Weights of a small rotation predictor: norm layernorm.
Rows from block 10, named by matrix and row number. Rows with one number belong to one neuron. Each number is 500 + 25 x the weight over the matrix's rms, rounded and kept within 0 to 999. All counts start at 0. Numbers have three digits each.
# fc1: MLP up (model.blocks.10.mlp.fc1.weight, 640x160), inputs 80-159
# fc2: MLP down (model.blocks.10.mlp.fc2.weight, 160x640, transposed), outputs 80-159
fc1.453:515535533510501507536516509482498542502512485545461478481502532550504498498500535535489503483485458430498544532516539535480522536489533494525491541478550530494495496491483563474497524489511522502482482543507504505501458522513481509519472488
fc1.454:534525477505493450470437514489517527467452505461467515517468516459476475508546495427520489476482494495534516520485485491491468558548542507528502566514487499509540522486486455530502518495486474488515521509493496498502526475460459516528500511
fc1.455:557433510519461499515458504508535460487481473529511530509478472496510476486487510496449474487488521496483487492531489484494491460494504462544476502480490523460462547524537512454509519492487512494509484492457530452483502545508503482515508533
fc1.456:460496508506470516482521521478454505489493523482498531508459513480511503514480486539464478505446501513550548497488484495484478492466534524520530521525521527472485521486506526461513484510527494483525517519516548483509503519464538502495506508
fc1.457:519498495443494545502473515469466504507475496563478514492537449518512488512483527535517514488526491515496494521531469461511503514506505494511501488512504502498502517473514511502503510510539515454501509541497497520485498490458500479449530480
fc1.458:499513491529504469518525491510502512530478484476543478528507518524524522479478516498503517526458475496522518447514457493482493476502483517517524494515516496547487529480468494470482480541507507447508459489511555479494509532480475456505463507
fc1.459:470526565503495511490483517491489512506467537488517495525510488505532489499514478509485546465541503479490454492485464515487511475514504486455542514509456450478511496487500454476533502498500522517511509522484549516492482514497534500495492486
fc1.460:481492460538486487498531572500458475502514531468445511526498512498526466463531532492535506466530490498509476515482478488539498491479509543449520495508491497513498487474502548519491471521505519563498444487517460513523511456485445481488513491
fc1.461:505459499491484508500496507532460478497488452534505476501493486476514525512515541468565490482495505503488524445468488520508493494524525529466525502506478532461490501522538473491475512490465514476518468503533511504481539505487513534508500507
fc1.462:553510504498490474524519546489478477439476531518481456474494446517515479482531482510474483490454500474543528495545500493465425483502494501461450495502515496488535519494482485536481474490501533519479460560484489476449513518471503487528517509
fc1.463:536521471491524524465458485492526459509520467490480470514510478490508484500483480491498490474455501521530517470495504535490507498523483495497501497476465538473508451521482512516516542487492492536509511481460470481511542503519518546510511519
fc1.464:514514515445457475454482454481501468511553476530511462545540510569548519508501496496503518487529462507480472481553516506498477474465488531528465522485510489503528491514496527497516579514499512537538477451527467505527544514517465502478491484
fc1.465:493535506529522533505521474451436499509508485494518506454516494494515488514483516466536501476515461480496447541506525522461491538492465460495496507465538481531494517511444471490479471493451520548492466519484500490531500523478512502504498487
fc1.466:512481499521535525532536559501522417478491513502545491522488522541490516511503454493479483494531519521492480455505489513518498531508496488489469542486534493502493473496461507544461514516521484470537495498537548498511509540498526491507559505
fc1.467:509466508523513514498431497515495533521522503501506501491500494482498463553544482512521520515483504503497499492443516480491514522467512502535494465504523520505526475503468497518540507472551505494514516457493479465549440475447502503528492491
fc1.468:481422489446519518539503495467520484496461504536485508468481520532483503503495503488507517503510490507456488482483519441487482498510489505464477480503513492505444435490535487505534480509495473537477494503517488491492525480486480520510491506
fc1.469:508471499496494503458526527499497544558533503505460524491516480471516513512494533515486523508472542513509461482461506496508535538512506505467512508478489571520532506487488471495505488488520496495447475473495510515475513489503527493508520526
fc1.470:491526518507484487496478500465491497496525503504498437536530497487484531470483499497505569465519492487516482492491519483489519500471501485473492524469511500492478463542489461439475537521534561509475512460488547454473466514515526490507538492
fc1.471:534528530518467479498525489532457459549457526480469432506504553468473494516525514495451498472481524529515538515461464494503496505470497531493527487470478452542509493486483500453506496485490499516511463525514551481537504513468479507474516502
fc1.472:482522454490492493487501488482481488514510530514530469473495495483470501514516465491449490507519504513494544509522482455476505475498518488527505516491513487494475478507499477439528507436500484535458487528496458483499470516494487453454484542
fc1.473:525477492405489438484470525512507487489503489482449515493480516525538506494512484507512516482482520518481519472522498480524513452522510524492476505533551491511525495503484522549489525489499529511500480525522517455477519519535490518483516521
fc1.474:478474473483491450472513495495514509531499465519437462495534510513474493553463505477455452499537513456501524470440548524478518514509471494501477488474519486484465497496517476513453533495469526461457464503538473453497523482471518480495495499
fc1.475:486489524479507504512550503482463482505540488534485551477508526482456479532493498525497500477489460513512527502504517527498481485497491467502485489453506480507503508474478540478519450502484556531478500566465554482502502444515500505457511552
fc1.476:497465487546490523481463497460502453515541528462486510494517496489529465451509455533489488532504525479497499509524492503511513542500474483489515529472544487493519503519474475501481496513518491474534506497498495456509492526497508479458574521
fc1.477:487525475526503516540510523507485447479521501508501503510466518483487504540477524520508482529493500492547499459534485515476535500496533505527477504547513503511540503509485474485501525493460506454510520507520546504475514495486521474532505513
fc1.478:493502526466496480490450528483547479503503513507467484477540533535544535464480530483515481502555487500545486556505504502461509480492490513518535507506515456509519476499547535515500535480506533489481477493511508506536477469539507520484459460
fc1.479:468507482454506531501518515491513535483490541485502511504545521482465527506477521452487514524483465514523478519493522478490484521509503498498501489491475501518509516465529512491505506512474485485527513474463541500513488509522490495545495561
fc1.480:520488467529526505517530450472483501484523491482477476491548517517493495466484526460476508465540517519478495490493491558508505487485537519490508509494529504500510490493503495452471512489479527518475473489496499491529468554527470504496492481
fc1.481:549494509535528531551520542495482527481524482471506477518473520511481512496509515447548511528502560475527506502548494524505506505472524464497437455545499478443516514496532496475465494502512521530486503499481482529518470526451510507488470510
fc1.482:502524487487556446512542486527481489509483486486495479480451493502474469432548514463466461509474497523459524468478515443495510534511521515502525495517505491485482508511516490518493497523522501508535505518475494561480513494487502520474481512
fc1.483:510467522541467528492502485509480494496500507503512484500452474522516530500493491432442500528483536475514500485491499499477479528488549533451522526495526502471492490460464535477485515486493501522485501550515502477514474477531522489472513498
fc1.484:495486516468498434526478455519433542536496495539484463486491491514562455497540447459492507494455527525528493500518533517477488530506456501518497480494474532474491491508551488463481480479531505500477506480488485493474501504501503549534510498
fc1.485:470506504468493529458540448482506545528502491482498492473469521484515570441557515523525504509440516466526495485498484509490538461464516530503498534527499541535524503464450518559541530468482488460513497481485480461502518491476493458451513497
fc1.486:537490511452524501490459484481519467493506528504438491543510451500499474467475517525477487511531490509520501459464467489477498494496530484515531522479517509450542485507500511494450474528483500488503514495525472485530499478516506477494503492
fc1.487:482517467515501496509488516488484538495498500511474505486478516496555518491527462489489538445523474504457462505492508442471528478506494507513474484516488500515514474527507482499461523528516503517514474524446465477498483522507518495473489481
fc1.488:489521511513486553540455495497510471473458529495532474495491524489471506511491537526496496527502496445537490497507517491498511481490467505474475495480478485487531525471487479521534490477531477480499523506544522443500484542465573515471525500
fc1.489:519508461520467505482495485507519519487485480470478486492497488464459503494539526506468481492479524479540529503515533499453488497489500500485552452473537481481505486525506505453523514500474501496511415509558465482454479467521478533513521509
fc1.490:465487462511483487494543514492484463508499497510497547448531456527482528501506502504516502501543492458459500514500565531528499497444496523454503490482487526544506504504479487502544554502499512490486515494473560502501492510530461478505512499
fc1.491:488504527476440471464477511450506477473497491520537504488469492468476437505512529467469446494500488519478439536453501493504493488498469510521482516528481551514476506493542508473482514515481466496482483522480482465486480488475530501481547543
fc1.492:494490490460530463477447458548513485522484492486480506505490489515486549475518519530517510482514486498518495527491521505483475468520494531556516512523493468521506515478489473512499543505484507530500507479513542492458488463454499467508509484
fc1.493:523508499502506494493482500473492542521408542542467477508495487479476497523508460507482483491452508514477490537435514479497532534506533564509495493539495485498491504527522533467560484480471502536487488491486525480490549480508462530482527514
fc1.494:487519532503474530514509513428497509440481513525543486497461517491481491517501457508420432471474484523477491533478468524458491480483481525503499468490462499481505528490480500513495513468533442536527477468553544485531545493543460499448454495
fc1.495:522493500463530527500503508494508487491526503480539523521486489489505483475491530525517508482491493466458521499470527525502493524463498455520493519541465497472500488490494547491493510500538487475552478471498525522463442466495531563485531489
fc1.496:547511508468497469509490508509511496533485507526488527501516525477543493460523506510541510510474527510517559476448499459527478472496509446500508473506486495503516495509493545532478547519492548564465466500453493497467496511472479517469501481
fc1.497:503532534482481462468491507497487472472533524507482529498537524468520475554465488532510510512477530491517571524507489499508501518532491537523516523488470494489527476500490528462454525482499468487476489481514484490499491499543461495468513551
fc1.498:481534505501529472485527493467483486503500496493491504483485483505496478508498475499503496506520521508480504495549491507516478516473504507508527522520519486500520509526493512455507535494502486490506523509492569470469522544516506454492478529
fc1.499:488525528491508537507501482479493539534478508533492522496483503492516501523491477499521502489492507484468517523515519543508524511451523502476491470521504524514504488513425518472518525511504505519520465525502481461542469481494473476494505446
fc1.500:501472512510497485465503518523467487476520456505528502516520505508466481477504461476514503534492493510507487472461465500492473554477535503527505478514440491518443478513485459503483515434495463522485533491525503481505569453488537559500471554
fc1.501:546440473520499516496534503552521464483526517509405500477511529475418448494528494516503540477535490542510489516511480492517475535426522490494483499501500501523496446468462482465472520500458474511491481485524490538471501501508452524540514518
fc1.502:508493511513522515512549479455498512497488516479506500514517533543468478484531512500475498532524539540496515478531463483544463506568470512479469497529478467489519478562522506508523486486489474546510513475503483483490518518529511524495477510
fc1.503:498508540537508493502520513454553476510440507574456579495530456476536522493494481500502475513485539519495468458572455471519484481504493516511507542463499513537501507501510493510498478495481507557474495517490485535545471488507509486552531458
fc1.504:498492493492482510499477515490484498536500482509519477475474493541481519534496497545511500480481489528490494474505470488532545487474476502503542491485483486523509518509522457505499485524482497484492489517472488473521510523510481477499492516
fc1.505:502526515496542443505489541494537515484505494500536513522511511555524492460463510514448507532450503533459563495492471516483470527503505473509519511450490507516518501499495435502514548529466475481534528502495505473485511473494456514543535506
fc1.506:513532549487470494516475495484497509489526491511494508483473514469505521542517504500492488462542508541491460510500510508460478500493497465486519539491569502503527536505507495498487458495468483548482518461540464462472491485441510477501515503
fc1.507:471510535520474484544464503497493471479498532518488541503509486476506481521489533519486523531502504528546470523505450477560512509535512499517505478520499513486464520469520471536476508500521500490504499517490455496472486503493479522520497479
fc1.508:491505548509530524475545462490484508492455463561484490482528456443469486518562522514507485505541486482505471485488537523501536531521523481513499471449467523473534504495467508523467479540526532518519497526493535451485467503502522521460525494
fc1.509:537504497496493474536516504508492428467540536496536511506504509500475474525500475496465486503502478480491497515515496514526479444536426520525558478487523497478523445498510503469538486505495514531511469508474491507554458490534543480492522518
fc1.510:533450500484460547516481472499506488519488509519454483483500492504473465446514485476532493456486493514498567495505450533454501513501476481447503501523474509522486456549517515516521491467444521519489475463470460481476519533487474479493496483
fc1.511:543507493496490494503510462500540446461488526487497480515485518479485478499459483501542490480508498466479507461476484529460500471447484533507519514509520508500485475462464511468531503517480489523547497500515503469529485513489495457492514559
fc1.512:517500533482479514475477490487505478504477527489451503519493490543508513525488518526482510518517515497469458512523543503514498437449553485514530484492548488537497498516508511526493515499460536499512493468538522499500469484482526502500497493
fc1.513:491482492470465452519507507518492479504501514473516512488522486481477441477519471483529462536522508523504545488520501450503477515529525507494463504504511530540513503511491488511548497523453489518522483495506502501482477530487503482521501523
fc1.514:511461481485516526505559466502485498514466470538485506493512479503501519522492557467476525471500527545516528498478492469532502482484534478525521519444499495505478448430532477516517491491517468497493512490511552476467510443469503470485512454
fc1.515:502523438507522484453468525530507493479494500518548512481491512517470477497521476516498493512497482470472524481483534444525512509504481490460490524498522479533503533507509528521585550510501520510429506538517497481470449454509527462519495498
fc1.516:493451495480496525516523509487516517446465527505481482515491489529516512524512525486500465496505545485547471503499485457489493514478510470466534532507535468496474538494487501508502501529446502494508456462509500484503472514473534478544515543
fc1.517:509488451467505508481480508494512534458503555475501482471462497469505492491501494476500491535503538547464516477502468511524488467504510513503495492479500509504478532449514484498498509515487493489475487524518508498532496519496545474457473482
fc1.518:508506500485508489500535482482486469510516481533537473510485476470477469517500486514494522480424500484477464504475488463503524473488543479522528510481485570496520480554461485539463442506536509477474490506506539467491512516475520491516550529
fc1.519:493535500484551559521542518498471511499464507525497462476483464528483517497518548476509516470509514473512517510527481529476541525521523515499514535502547461499543485541511515522511485463520470504460525494501563498539527502542523437478557523
fc1.520:526460516476494439487495533487530491523545550511461527509525504490454505510537532490468459460494499545498505505518496493451433474458441532490500498517512492498491488494506546509524473518461479542493534543528508507508560524504509530505534500
fc1.521:524468512524470456508496486512485475483467500492491537495531528493492493493524505485540465469522513483449541485457523522488497492523459518519500529490511460529483538458493523527483528508481450467474476479543479481524537518481506492472471492
fc1.522:496497510481504497483546518466475492440508514504537504499485464491511518509508470507480501470545498482520527523560466475491542525529527469507505508490494539514516518461432507552547568543451514508476519480479477503539560482520501520444500486
fc1.523:477462479502540475498516490491510498482506506542494500502514490523533494462497494513505562461519527493484493526496487542482519487432446501564509503471487529537562528560496492466464499491548449481512480479476493502495503501501527490497541498
fc1.524:488497508487498495486520536476504513435523542466499545499489479494495478481460493488509517486484501473500473529473459471452507513543530552507495509515514515489502494545484479508523515506503486478443477538508462490506475540495470518512486478
fc1.525:449519510501484511505444472488449480510499507472476494475533520502463516509535549463548451522499505490494461508456539492522461541487493474498515476522499478495505492510489473499466538493499488534517535504503476527507521541484496504512541483
fc1.526:512469496509524476507491486540488501468455531453507527545552527503483485482480483489462492530501477499499479495511490546501526536490557497481466508514516529544465475534493497513480473491526483503488521495524503474471500509519469520507478499
fc1.527:500476509499582468535494496544517544469508476496486549507501449539490497505536503494518485480514483449520473542552528451466529493520527518509549481493492476507484497516527518519517517511512502491499499516512516511498496556494506491521513499
fc1.528:486537470512505465507511478485480569496468488539527518520506489503492454496494481495471531548507497478516506508510529519496531490446511472475529484509483515488537531494456488498481471500489468436490469496497481505486474507514475507482478499
fc1.529:462553514450504489511514472528492472493462509472486512480531526482509507483459504531484520512512525488535453530485475513468488498448460508490527481480475503504509514477515503515499493486494505516522476453471518557447510521526535534480508529
fc1.530:495522470454537501474481530501496492494465466508444496493537520501497515512469490490465438575508501469507509508515503509525502452500497501433490525517463520501528497514494512480497559472513497521514433535487479478516567517472478478450489467
fc1.531:476520485463568536508539512469479470485488495513532469503518493503501510487477466510453490480503504468478529479441475504547532517495474493475476502515522508473566527490519460527485506506505541504581504468507511494545503486497517464489508553
fc1.532:477532502530495505443518526519520491533508534477531498543519477509501502475500501502554523512541535532490518488493481525515503502590476487454489541496469480517479497489522560548507538508552539487471525463527494500519542489507537484521530483
fc1.533:448492492491498509533524505513469482519488513487515551503518503474517503532486503517506473500523503524510535505460459476491485524496485488521474507499575498499485504508499497463534543557470494476533503501498494518511488453483495482476472501
fc2.453:467487530487467520520529511534507518511544488498483520487462502466497516489510528513514549496465453492484519529499471490468430534461469511471501520512500504521531514461509479487515522510481472547487484502515511501473506489502558508486513508
fc2.454:514501524499511488454520534489498513533483503507546520460499467490469514490500512516513503505512489497530547518540519477457546493529517512503505531471519510516497478502495540472502538494454516547528538516491517472530472523498512479509512447
fc2.455:474511488498475487520499512528530495502544541489526458464469545512512495497494486506501511460456516483488505472484500497525472534563550497494483500512498484532496512492508523504495511506499504543494499483510487524481501523502490553489474508
fc2.456:484507479507503511520516479526529477519468483495473500481512472540527452442492526486517497473497550498500542484498513508526488506504523511527458489514459502547506495454511504512497505505479478499513528528506489514501501460519474502520469507
fc2.457:486493546502508491526492480523465520528525441485522493505532514509435478502515456520506512493488499506549503461493517531501477488550506496522508465503506503493495512497485451510499463492498456500528470538510515541563499493481552496525532440
fc2.458:479535455544507483465495511479515518499474492444495517421533464463508502526513482487482518522522516526511490474466572510514542494491519514477500510525536516484548488470558461515507464511504475463525477484508527482523506521505514485495454508
fc2.459:490524470497522509524512538512528503494531485477510522495488517465501531504511466549529456533488490493451507495496471491525466485533502484483489511492484486528490545507503468505460528482527521517530467493493499492488481479485454487428478524
fc2.460:469497511539522465505464499515511525496518546504516505524531493496501567520494539459492479454439490510508500497558527529514502501510504452508505487526536510504531541470551504500521492543441471472504506499573500468514525486508474525474486508
fc2.461:498483478491468497528498497483495469507481495534496449483484463489487525464505486513533508532523495534522465503485463505523506483547502531482508505496454512464500509537506444468532499515533511544493485534457513502475490499457515479559532519
fc2.462:474474496473499499486531507473466518534503544513507486537478497480539482511471545466518490542503488512472471491499493512495486498534496542548507486481481496513480523491507526494450485515500455473525480489502440512508493505505449502485454510
fc2.463:527502559527510512495485495537454471521518485508473561478485493559510527517507534489464528491508540484436502520534441515461503507498526502483500526518501490433489508498512527497556488521489529528523467438499498483498552509485515489532513515
fc2.464:556471504530487537480523530501491491535436454557498441498494553540487443501500525491498476491510509470485518483532484496510497472466459496458495441483493489525458521469449508516501496509496525518519480506473509516471512502483453528530548486
fc2.465:495537498512500544511496493496526510495495545505504510449532486510501492500556519477512483516476522490506541551451519463529523538526484470548506512544507526483501459509530497471543526498506492486452541522512490492519491496501510538533466495
fc2.466:501463479488500494514485477471477504497507485519509504468477543492515526471518505480521523505504521495518499522530499492496492475531500466473508525545499436507480515514508550485539478451487454480487484506537544490510538495508550457493533455
fc2.467:545487524497515514495468460506505496528497496525478488529507509524525503506503539549480500487518505444498520482501518520507543518545489490495522543468484530509498500483423544495527453533459491500470483455518507470504443509522484501543473506
fc2.468:469529548506507497472477523511509512516503507465524513484534507484470472512456474485487530516484487451504505506497553518505516511547520483507459488448496442526493475485497476520496558489482504485444512468478474524505542512510453538471499515
fc2.469:513486468482494496489487534519454491523493467465497516500560520501512540518503531510518529520578468486499522524526518447527528478521453512505484501513454504533541512510453527487537531467479535496518500485492491502525482536522516500493521502
fc2.470:515462522551475520509447497515511520525466513487495492480475515506496490539526478487482515497519482477491515451539515515476568548473473532509513542522472483496506495492527461481515539504473514525503496479490502485511502514502526528496511475
fc2.471:521464524500534498468481477502553492528522528537483479507504488495515503483500444473528518515494481511489545508448539499507450550463539492531485509492456501518506468488500489514493477508489505487468495509498519508502487503499461537490519465
fc2.472:479448474507512543489464480512502526525543487485530477486453484469521483497484543491532504503487504516485476494525544454501480490510516477466506527444521533498484496514494508545463475507527522516503471461501514512514461529495469532487508513
fc2.473:446470487515480514548502528477485528478495521439448533495492484484539474489494507542504472527529496518497535525492527496493493463519526491433468507501526475531487455459472522522508556466521451430520503474454496473500492485461529504515534492
fc2.474:476495489441451506488480505484475467439484474515493471469495511487522513484488492492480493515512483496509525492496505480508543483480538480472478550469510508470509510527515512484514470524519491467494484497516530485505499465497462546484501501
fc2.475:483507515499512526525471514459451512509497475479486509488512517524545505504481527496479479528496500507478506497504537438526513484502478520497474507490505521532513491488517502538507531472514458473482519485517513501470494537510499521483477509
fc2.476:501466527498460507512536483499476502492482528497493469542529492500524484509514498498480513528478491537488455506484510505489511479516453540479493483460458510524523538537481522461561496534522517481532449496503482494539463496518513488461539504
fc2.477:505543505464496533502495478521479489513513509535476490494521494476521484537494550497486522492484517515494516490528544490505513525510462476538456518513492451506518469491514517529493480472483554530491502510503478485450497463506510508511532502
fc2.478:561497478473498481485530504492503509484514480497578476533553487502439492497513490530498513533484471548501528532519468516465497495538511491508455524457445488475499512506510530419505525467485500477483501473482484513487482500486496536478507482
fc2.479:496510455516530524475551477492521489501491485508461491522531492479506496473531502474501486486498508472501519496514493538509448512469518480529467509481498484514534444465512486518502508488496440478469461529513487529501487499512479531471501488
fc2.480:515475512480489499452473470486485538501507498541514501499482492472475469508515469461520485533509515510475492523510534476502498506467512509526508478497516505501505478484497495510474528486490488507465472514517492461495474542471519494495470500
fc2.481:485502539542465472481518556483443538510516494474498507463496528514504450495502519491474475494467488516464543503544497477517504490495542500547527483473522510477513472493493527454515472505466526485511515502507481468513481440507516509512486494
fc2.482:497489544510480491444460476465482518515536481493516521531523491489457522478446488517512554477480498527481523534561503477525459494487485487483490465484516456456504498514515503483522467481497525518485572487539530522502513524515502465503538481
fc2.483:517541532523489488530479523501490506527515461482515506480495520516500542505511533486497489504490535514505551482478463513509512495491508548512470467503512542531538514497523492446482508473523506530544447518525496502503528512519531453480530484
fc2.484:517523538515490506517467514475467485489516460470484520503484524527506528467515485511476492489480532520497522467498489516520494523500525518435492499515488463479452478499491511508511483499520540486530504484499516469487487473502480530492540491
fc2.485:510451493537502543514462479497548506492477534513525524466500493463546479486469506473518522526511488504524490518512472474479519535503483506570494476485535459553488510510494519484525563437487472504495474528504503478500491525513550496498484463
fc2.486:480484475521475539535508449468467525547538473498487486532475492498506470498527539456539482499469474516546492502476517459492555518530453499497476562503530450558456528519513529488498489501539516488538548521491525513510459539479520483507513476
fc2.487:525524516456492505462515471506487503488523520514484480483498513487518508493508518447533498506503496488515526482464490458529531550510488511505475480488525520531490483494521478509531510489511517504512507519504501489500486476489476489518468531
fc2.488:464540574454485531487496485508549550475521500481485531475509468517488476445470468531541524496506523553525517491504533542526488507504536469505499474481527488527465470505475483491492493470502545490481524527511494531524477473480489490491532456
fc2.489:504477497483512509502548503539485490512514482547510529531465493504516508555479514491462475438489498486524562531511479482545496458469485522473506490472512513500516456472456489508483472506493482444455512469520522507482496489480473504504481505
fc2.490:450472509512524538513489491520467518433509472592524570546524488545530498515476499478503526483507490508521478516497523518452525498480485486512511454514504500495452468466521541493466486494464531517529468506533485502494486473532521492490513501
fc2.491:521508543520512540484467496477473522527501473480504496512518496505487488528471523474507467441461484500464501517541546452506481445478497484523459500467531540542485485454489509481549481466475501472480496465544517492474469515499534461524533480
fc2.492:463499501552541483553496478477526466485495512532464470522481490544534483481482474511485456450524498483453474474490519555521516479438491503497486453513510474494524519511481507492434517483474476491499537498535476471510516503528487499501497516
fc2.493:512468512525479505486458508472508522491497519539513500454499498518477524492480474512510541489514496489485480452531502499497489469514464496491489512519488487471491547440485481478476500489519536489487515534496519522505492527483512512533494512
fc2.494:481540500501485536501483475473496484514525469493466483484535471525517475482539477502492511495488459498474493538513533512477504485510469490505463475474540498493501485522512524506473495485510552514556511464479467548498500504486494505489474485
fc2.495:462521476500515482490482509507482527490485507499470531471522481469447440520512519523495466524443480530484518471509504507509506544497500467471509470491521511531517521520529507504472512552541549503510446485527493526504489508541507574532479499
fc2.496:527529499464520498524506481484513513516544485505522503492520503507455467513496485506466461539520474469509472511502528474499497483473492489515490512470513491488513497485544460520510510507486468492500519527481512493468490486531491463490531469
fc2.497:515471494527509503481536484508489506530481485490529492535494541504502519521503503548521465491532459464510477486486498505488494513478543474518519513481521443478488526484521438517515472505502501560471512528513479525497524514468517514514525480
fc2.498:523470518485528469485532533506486472483497459483502492526512496501474453512513505499492521493464447525437512446477466479494472499529477518483524491507495470478478491490475500474514548439530484490512501481528470508496474511526457486486524504
fc2.499:495510453444469497539492486487473539527460478493521534537517479482433505419536488521546509492533514492497465488472482490463489511488491477457520512494533506509469474480477529466489512499446547494492467506509499529501495542473558514479464486
fc2.500:493500509493543488464482480491524488513528476500490468521507491547509487488478503482518520478456483530490484511568496480559477540543470496477551435507547512511527488539491518508516454487527508522486479507506493514529489511501494497505457498
fc2.501:521494461545527483462449503501542450482497488503500507477505476514490527524505523467522452501457494500501494525513513513508507504522560534549473496460552515527519516494535497456485530512521480520497496474483536489460467497529496468527551500
fc2.502:500480524514488494528447504514522502446479459524520474495494513488493479520526476468499456516461511487520484446466506528533500482471448454492453521494454476512521507505507459477496509479469490529537494431521472520514500491493516525513482527
fc2.503:493502503525449521514470500494490519525489527526527531495549506504536474470486495507455492497480441462483511492557522487476469456495506540458472500507572508479512526528481460510468494534517520547486480448507526504508523476519498471522505468
fc2.504:468523476513505517494527530491480451480484502547536496508515540494529532499528516497488458450510529502483481508509493498468537470524494476514483506506467495472501508494514495541545496515494508507526547503500478493518471496510525518507535530
fc2.505:497505478473523452493563476456528495447534486470491488506446492489514488543483492514516516478520524536493481497501477479523522522478489503496494496491471419499526508465501477550500511478516502506513484527488493538479527505525516537520484479
fc2.506:492496457538518508488529514480461460486499466516449491496524475535486515459504466509519511510495480510503490502522500498512460466479520481554497485455493483513508476460500500510514497514488495481510505499527500487517540512487514538481476475
fc2.507:496479483519522484497495543475447475495494497505493527562520531521502438489510520519497466487497522497505531506503509532535477540469530487521508510492509486437478522494556513502476524495474484493525548515482520495524538514506507500485521484
fc2.508:453477546539497441527527466455486514518514474515484515507479512478490501518506534523508523516496500491508484518472475495506532475485465519499520460503488494524502483495474521527490465509500516534510515520486494526526470500540495493498492539
fc2.509:517502516462562507462485512550473516477507484492515514488480506516478477474532492508467483494493492502491521519529558506502509509492506495516544512490467501501484539488506501542480445530505518484483523492526462509471498495498489496515470532
fc2.510:506521515432480533486531539512467492455475479528491489508497508517480458488542478519453495543499510500556561492454488537476462491507523487524521493494443542503486497571546517465512512502488522563512482494526496515478518511496501502465511492
fc2.511:477547522532501465493537479489491475528517468474498531542478491531521552485497488508525467478505503470520477511523507534509498528489500498469462490504517514535473513503549517520505511523523478513525551464496475522467497479514486469505462469
fc2.512:474471523515524515506550474522508487478509488511513536521514497518471515510499506522504470528499510510471479500496513474548514471461523535518493494458454472514489514496482450465527490506514501474499505494527479492462525493494484522474533477
fc2.513:543479483504500513486577511496470467505504482466482550527513459498483549477485529506485461491501532482544465471523483494475503511484449507538490514498514494460436535512545502515465500477501497529489542519537488515526502446509502516464491493
fc2.514:539498489526516522529496470462478520505536524479503527474502568454492511499463481526503514482484487501530491535547508520482541545533482498466510485507517503518456549502476528498434516551501505523520510493496519491473505519516448498510513488
fc2.515:507519491497465522554500525514521525535497504469498509483494496561518527498513509481479460518516548476508496515525505521520497503521533488493515505499440510524501459488498493499514506499519459508461511488491513463480503507479504505509529471
fc2.516:535497515534531504508528499532516465475526482475453525477489513464484508502516459472475464483483541494498474511486461498498516494504528521522492518488509530518545484498503492474467510509502479478517537492503504516510490509498519527504496521
fc2.517:486515509481484491514520476501496516537496505514530506464501489502455537522507520482458488465491508461532517535500540511496501491474489507527473503488556465510494456478471492497426525526485517509523501472494495483468496482483488477495473479
fc2.518:506521414470479526494503502438494496480518505459511463490500539488503477511499472529525520524501504473547533505484450516525439494507527508486489494474514529517479529504469522557540516526537506462508510516503476501492495483512514531534489489
fc2.519:467502508523548497512504511475530584494506492498506466493515507459541468530501486513489451510486535497464503494531517483507471530519492491521479458509519500465511478513515527487524549515523475509499522459478496511528465480495482470475508485
fc2.520:494504483500503498533424482498514495511494514507530493498455551510503514512518501478517468513512508479499526517524528476497480509509494539486531486511531486468525473474481491451513484512552509470499487479486475494491501501495488456499509470
fc2.521:504515524483502467534477494468503497503522470514509516495448515523482523481545530524544498529535507522494485462478450469508493536533527479498509491489536491525519537518453483504494501522515472516509466547521523468515482513510493541506498477
fc2.522:484502524538541496492515540464527465504497483506502488513496507469501462497492533470505458526497484461434475514494512495503490520484450520470502503595454511507491490504528514530465448511522544504511453527491508507493520512503476474514533565
fc2.523:519480527537515537469499471510479471493446479500483504501545473530486500472497498480496514491524491518525483474534545485476531517529453456466480511491519515506491482512494478481508506514470494543544501494478540532517502526521487530466549509
fc2.524:535501500541461501494530481467469515511511498519477518504481505503487504512473489495530488450480488469516520509523502496556540483474533546504488476493491448518498488501447509490483502493497505486511519471501536522492512518526475512474529464
fc2.525:470560485500514535521482489498507507496511543474504488505499513476520535515535509498548515466493455493492532527503444520538524453504506523498502472473516516503480481538465502496535482521477468505475488489543514514492454496558455511521488468
fc2.526:503528516469493495553461509489484536519524509539525472487499487490527522497537502538511488451477512462551564491464434498486511518524551528473469486500520488496483500496478534466522497473517478495548489479480524509479500513492524549500493517
fc2.527:514524473479520511524523485453567534478497530502485443517522511526460500457508521542496499505453506565477494513549497505456477485480523476513508510493496483498501507504482488474493534435461525486477503470490515466467522475498488515531498495
fc2.528:496476518485463496496518525474476463494495479516450470509499525490494511545481492516495479549497502488494519504498514513488493523531526481431473486515526544470505473503493555473455496490493512481496548439494497536519464484493498540499488527
fc2.529:462514469511493494505508505516499509490482481523487495478538465500471511498475491490486525485483495502497482474530521554482470534498464475501494515503510492520509531503502518481499483545518521530496534512507504492526455517506513480533525499
fc2.530:500523450483480463468494564490514526553498510450494510476555489495527502479522491475510527491498485507534517498510534472507524477506494508467534507507497457510512490485484469506492471528532466491507494540499476549488458522535475514486485502
fc2.531:486520547513478479535469518477532503513488529503529535509513493558504519498519496515523514486517468537494494538493461525494499521537484489512496497497439487534533554444522536482541483485461519532472556507464522460509474484496484533484504549
fc2.532:507528449494534542471498494519476543527496507472508548488478474497492519490509523495534457500482533521500511477531535519491473513500478516487486507474522517509453524534466508471493483493520502504477516540475486492493462474490495521448534500
fc2.533:557511502539531496533453534507547514498493506478545493512484524496500499518475501490496521523502519493487476492482520515548483516528543466490477487518512451490484502517521501505546501502489545483479538507468492541560506462494488519490498500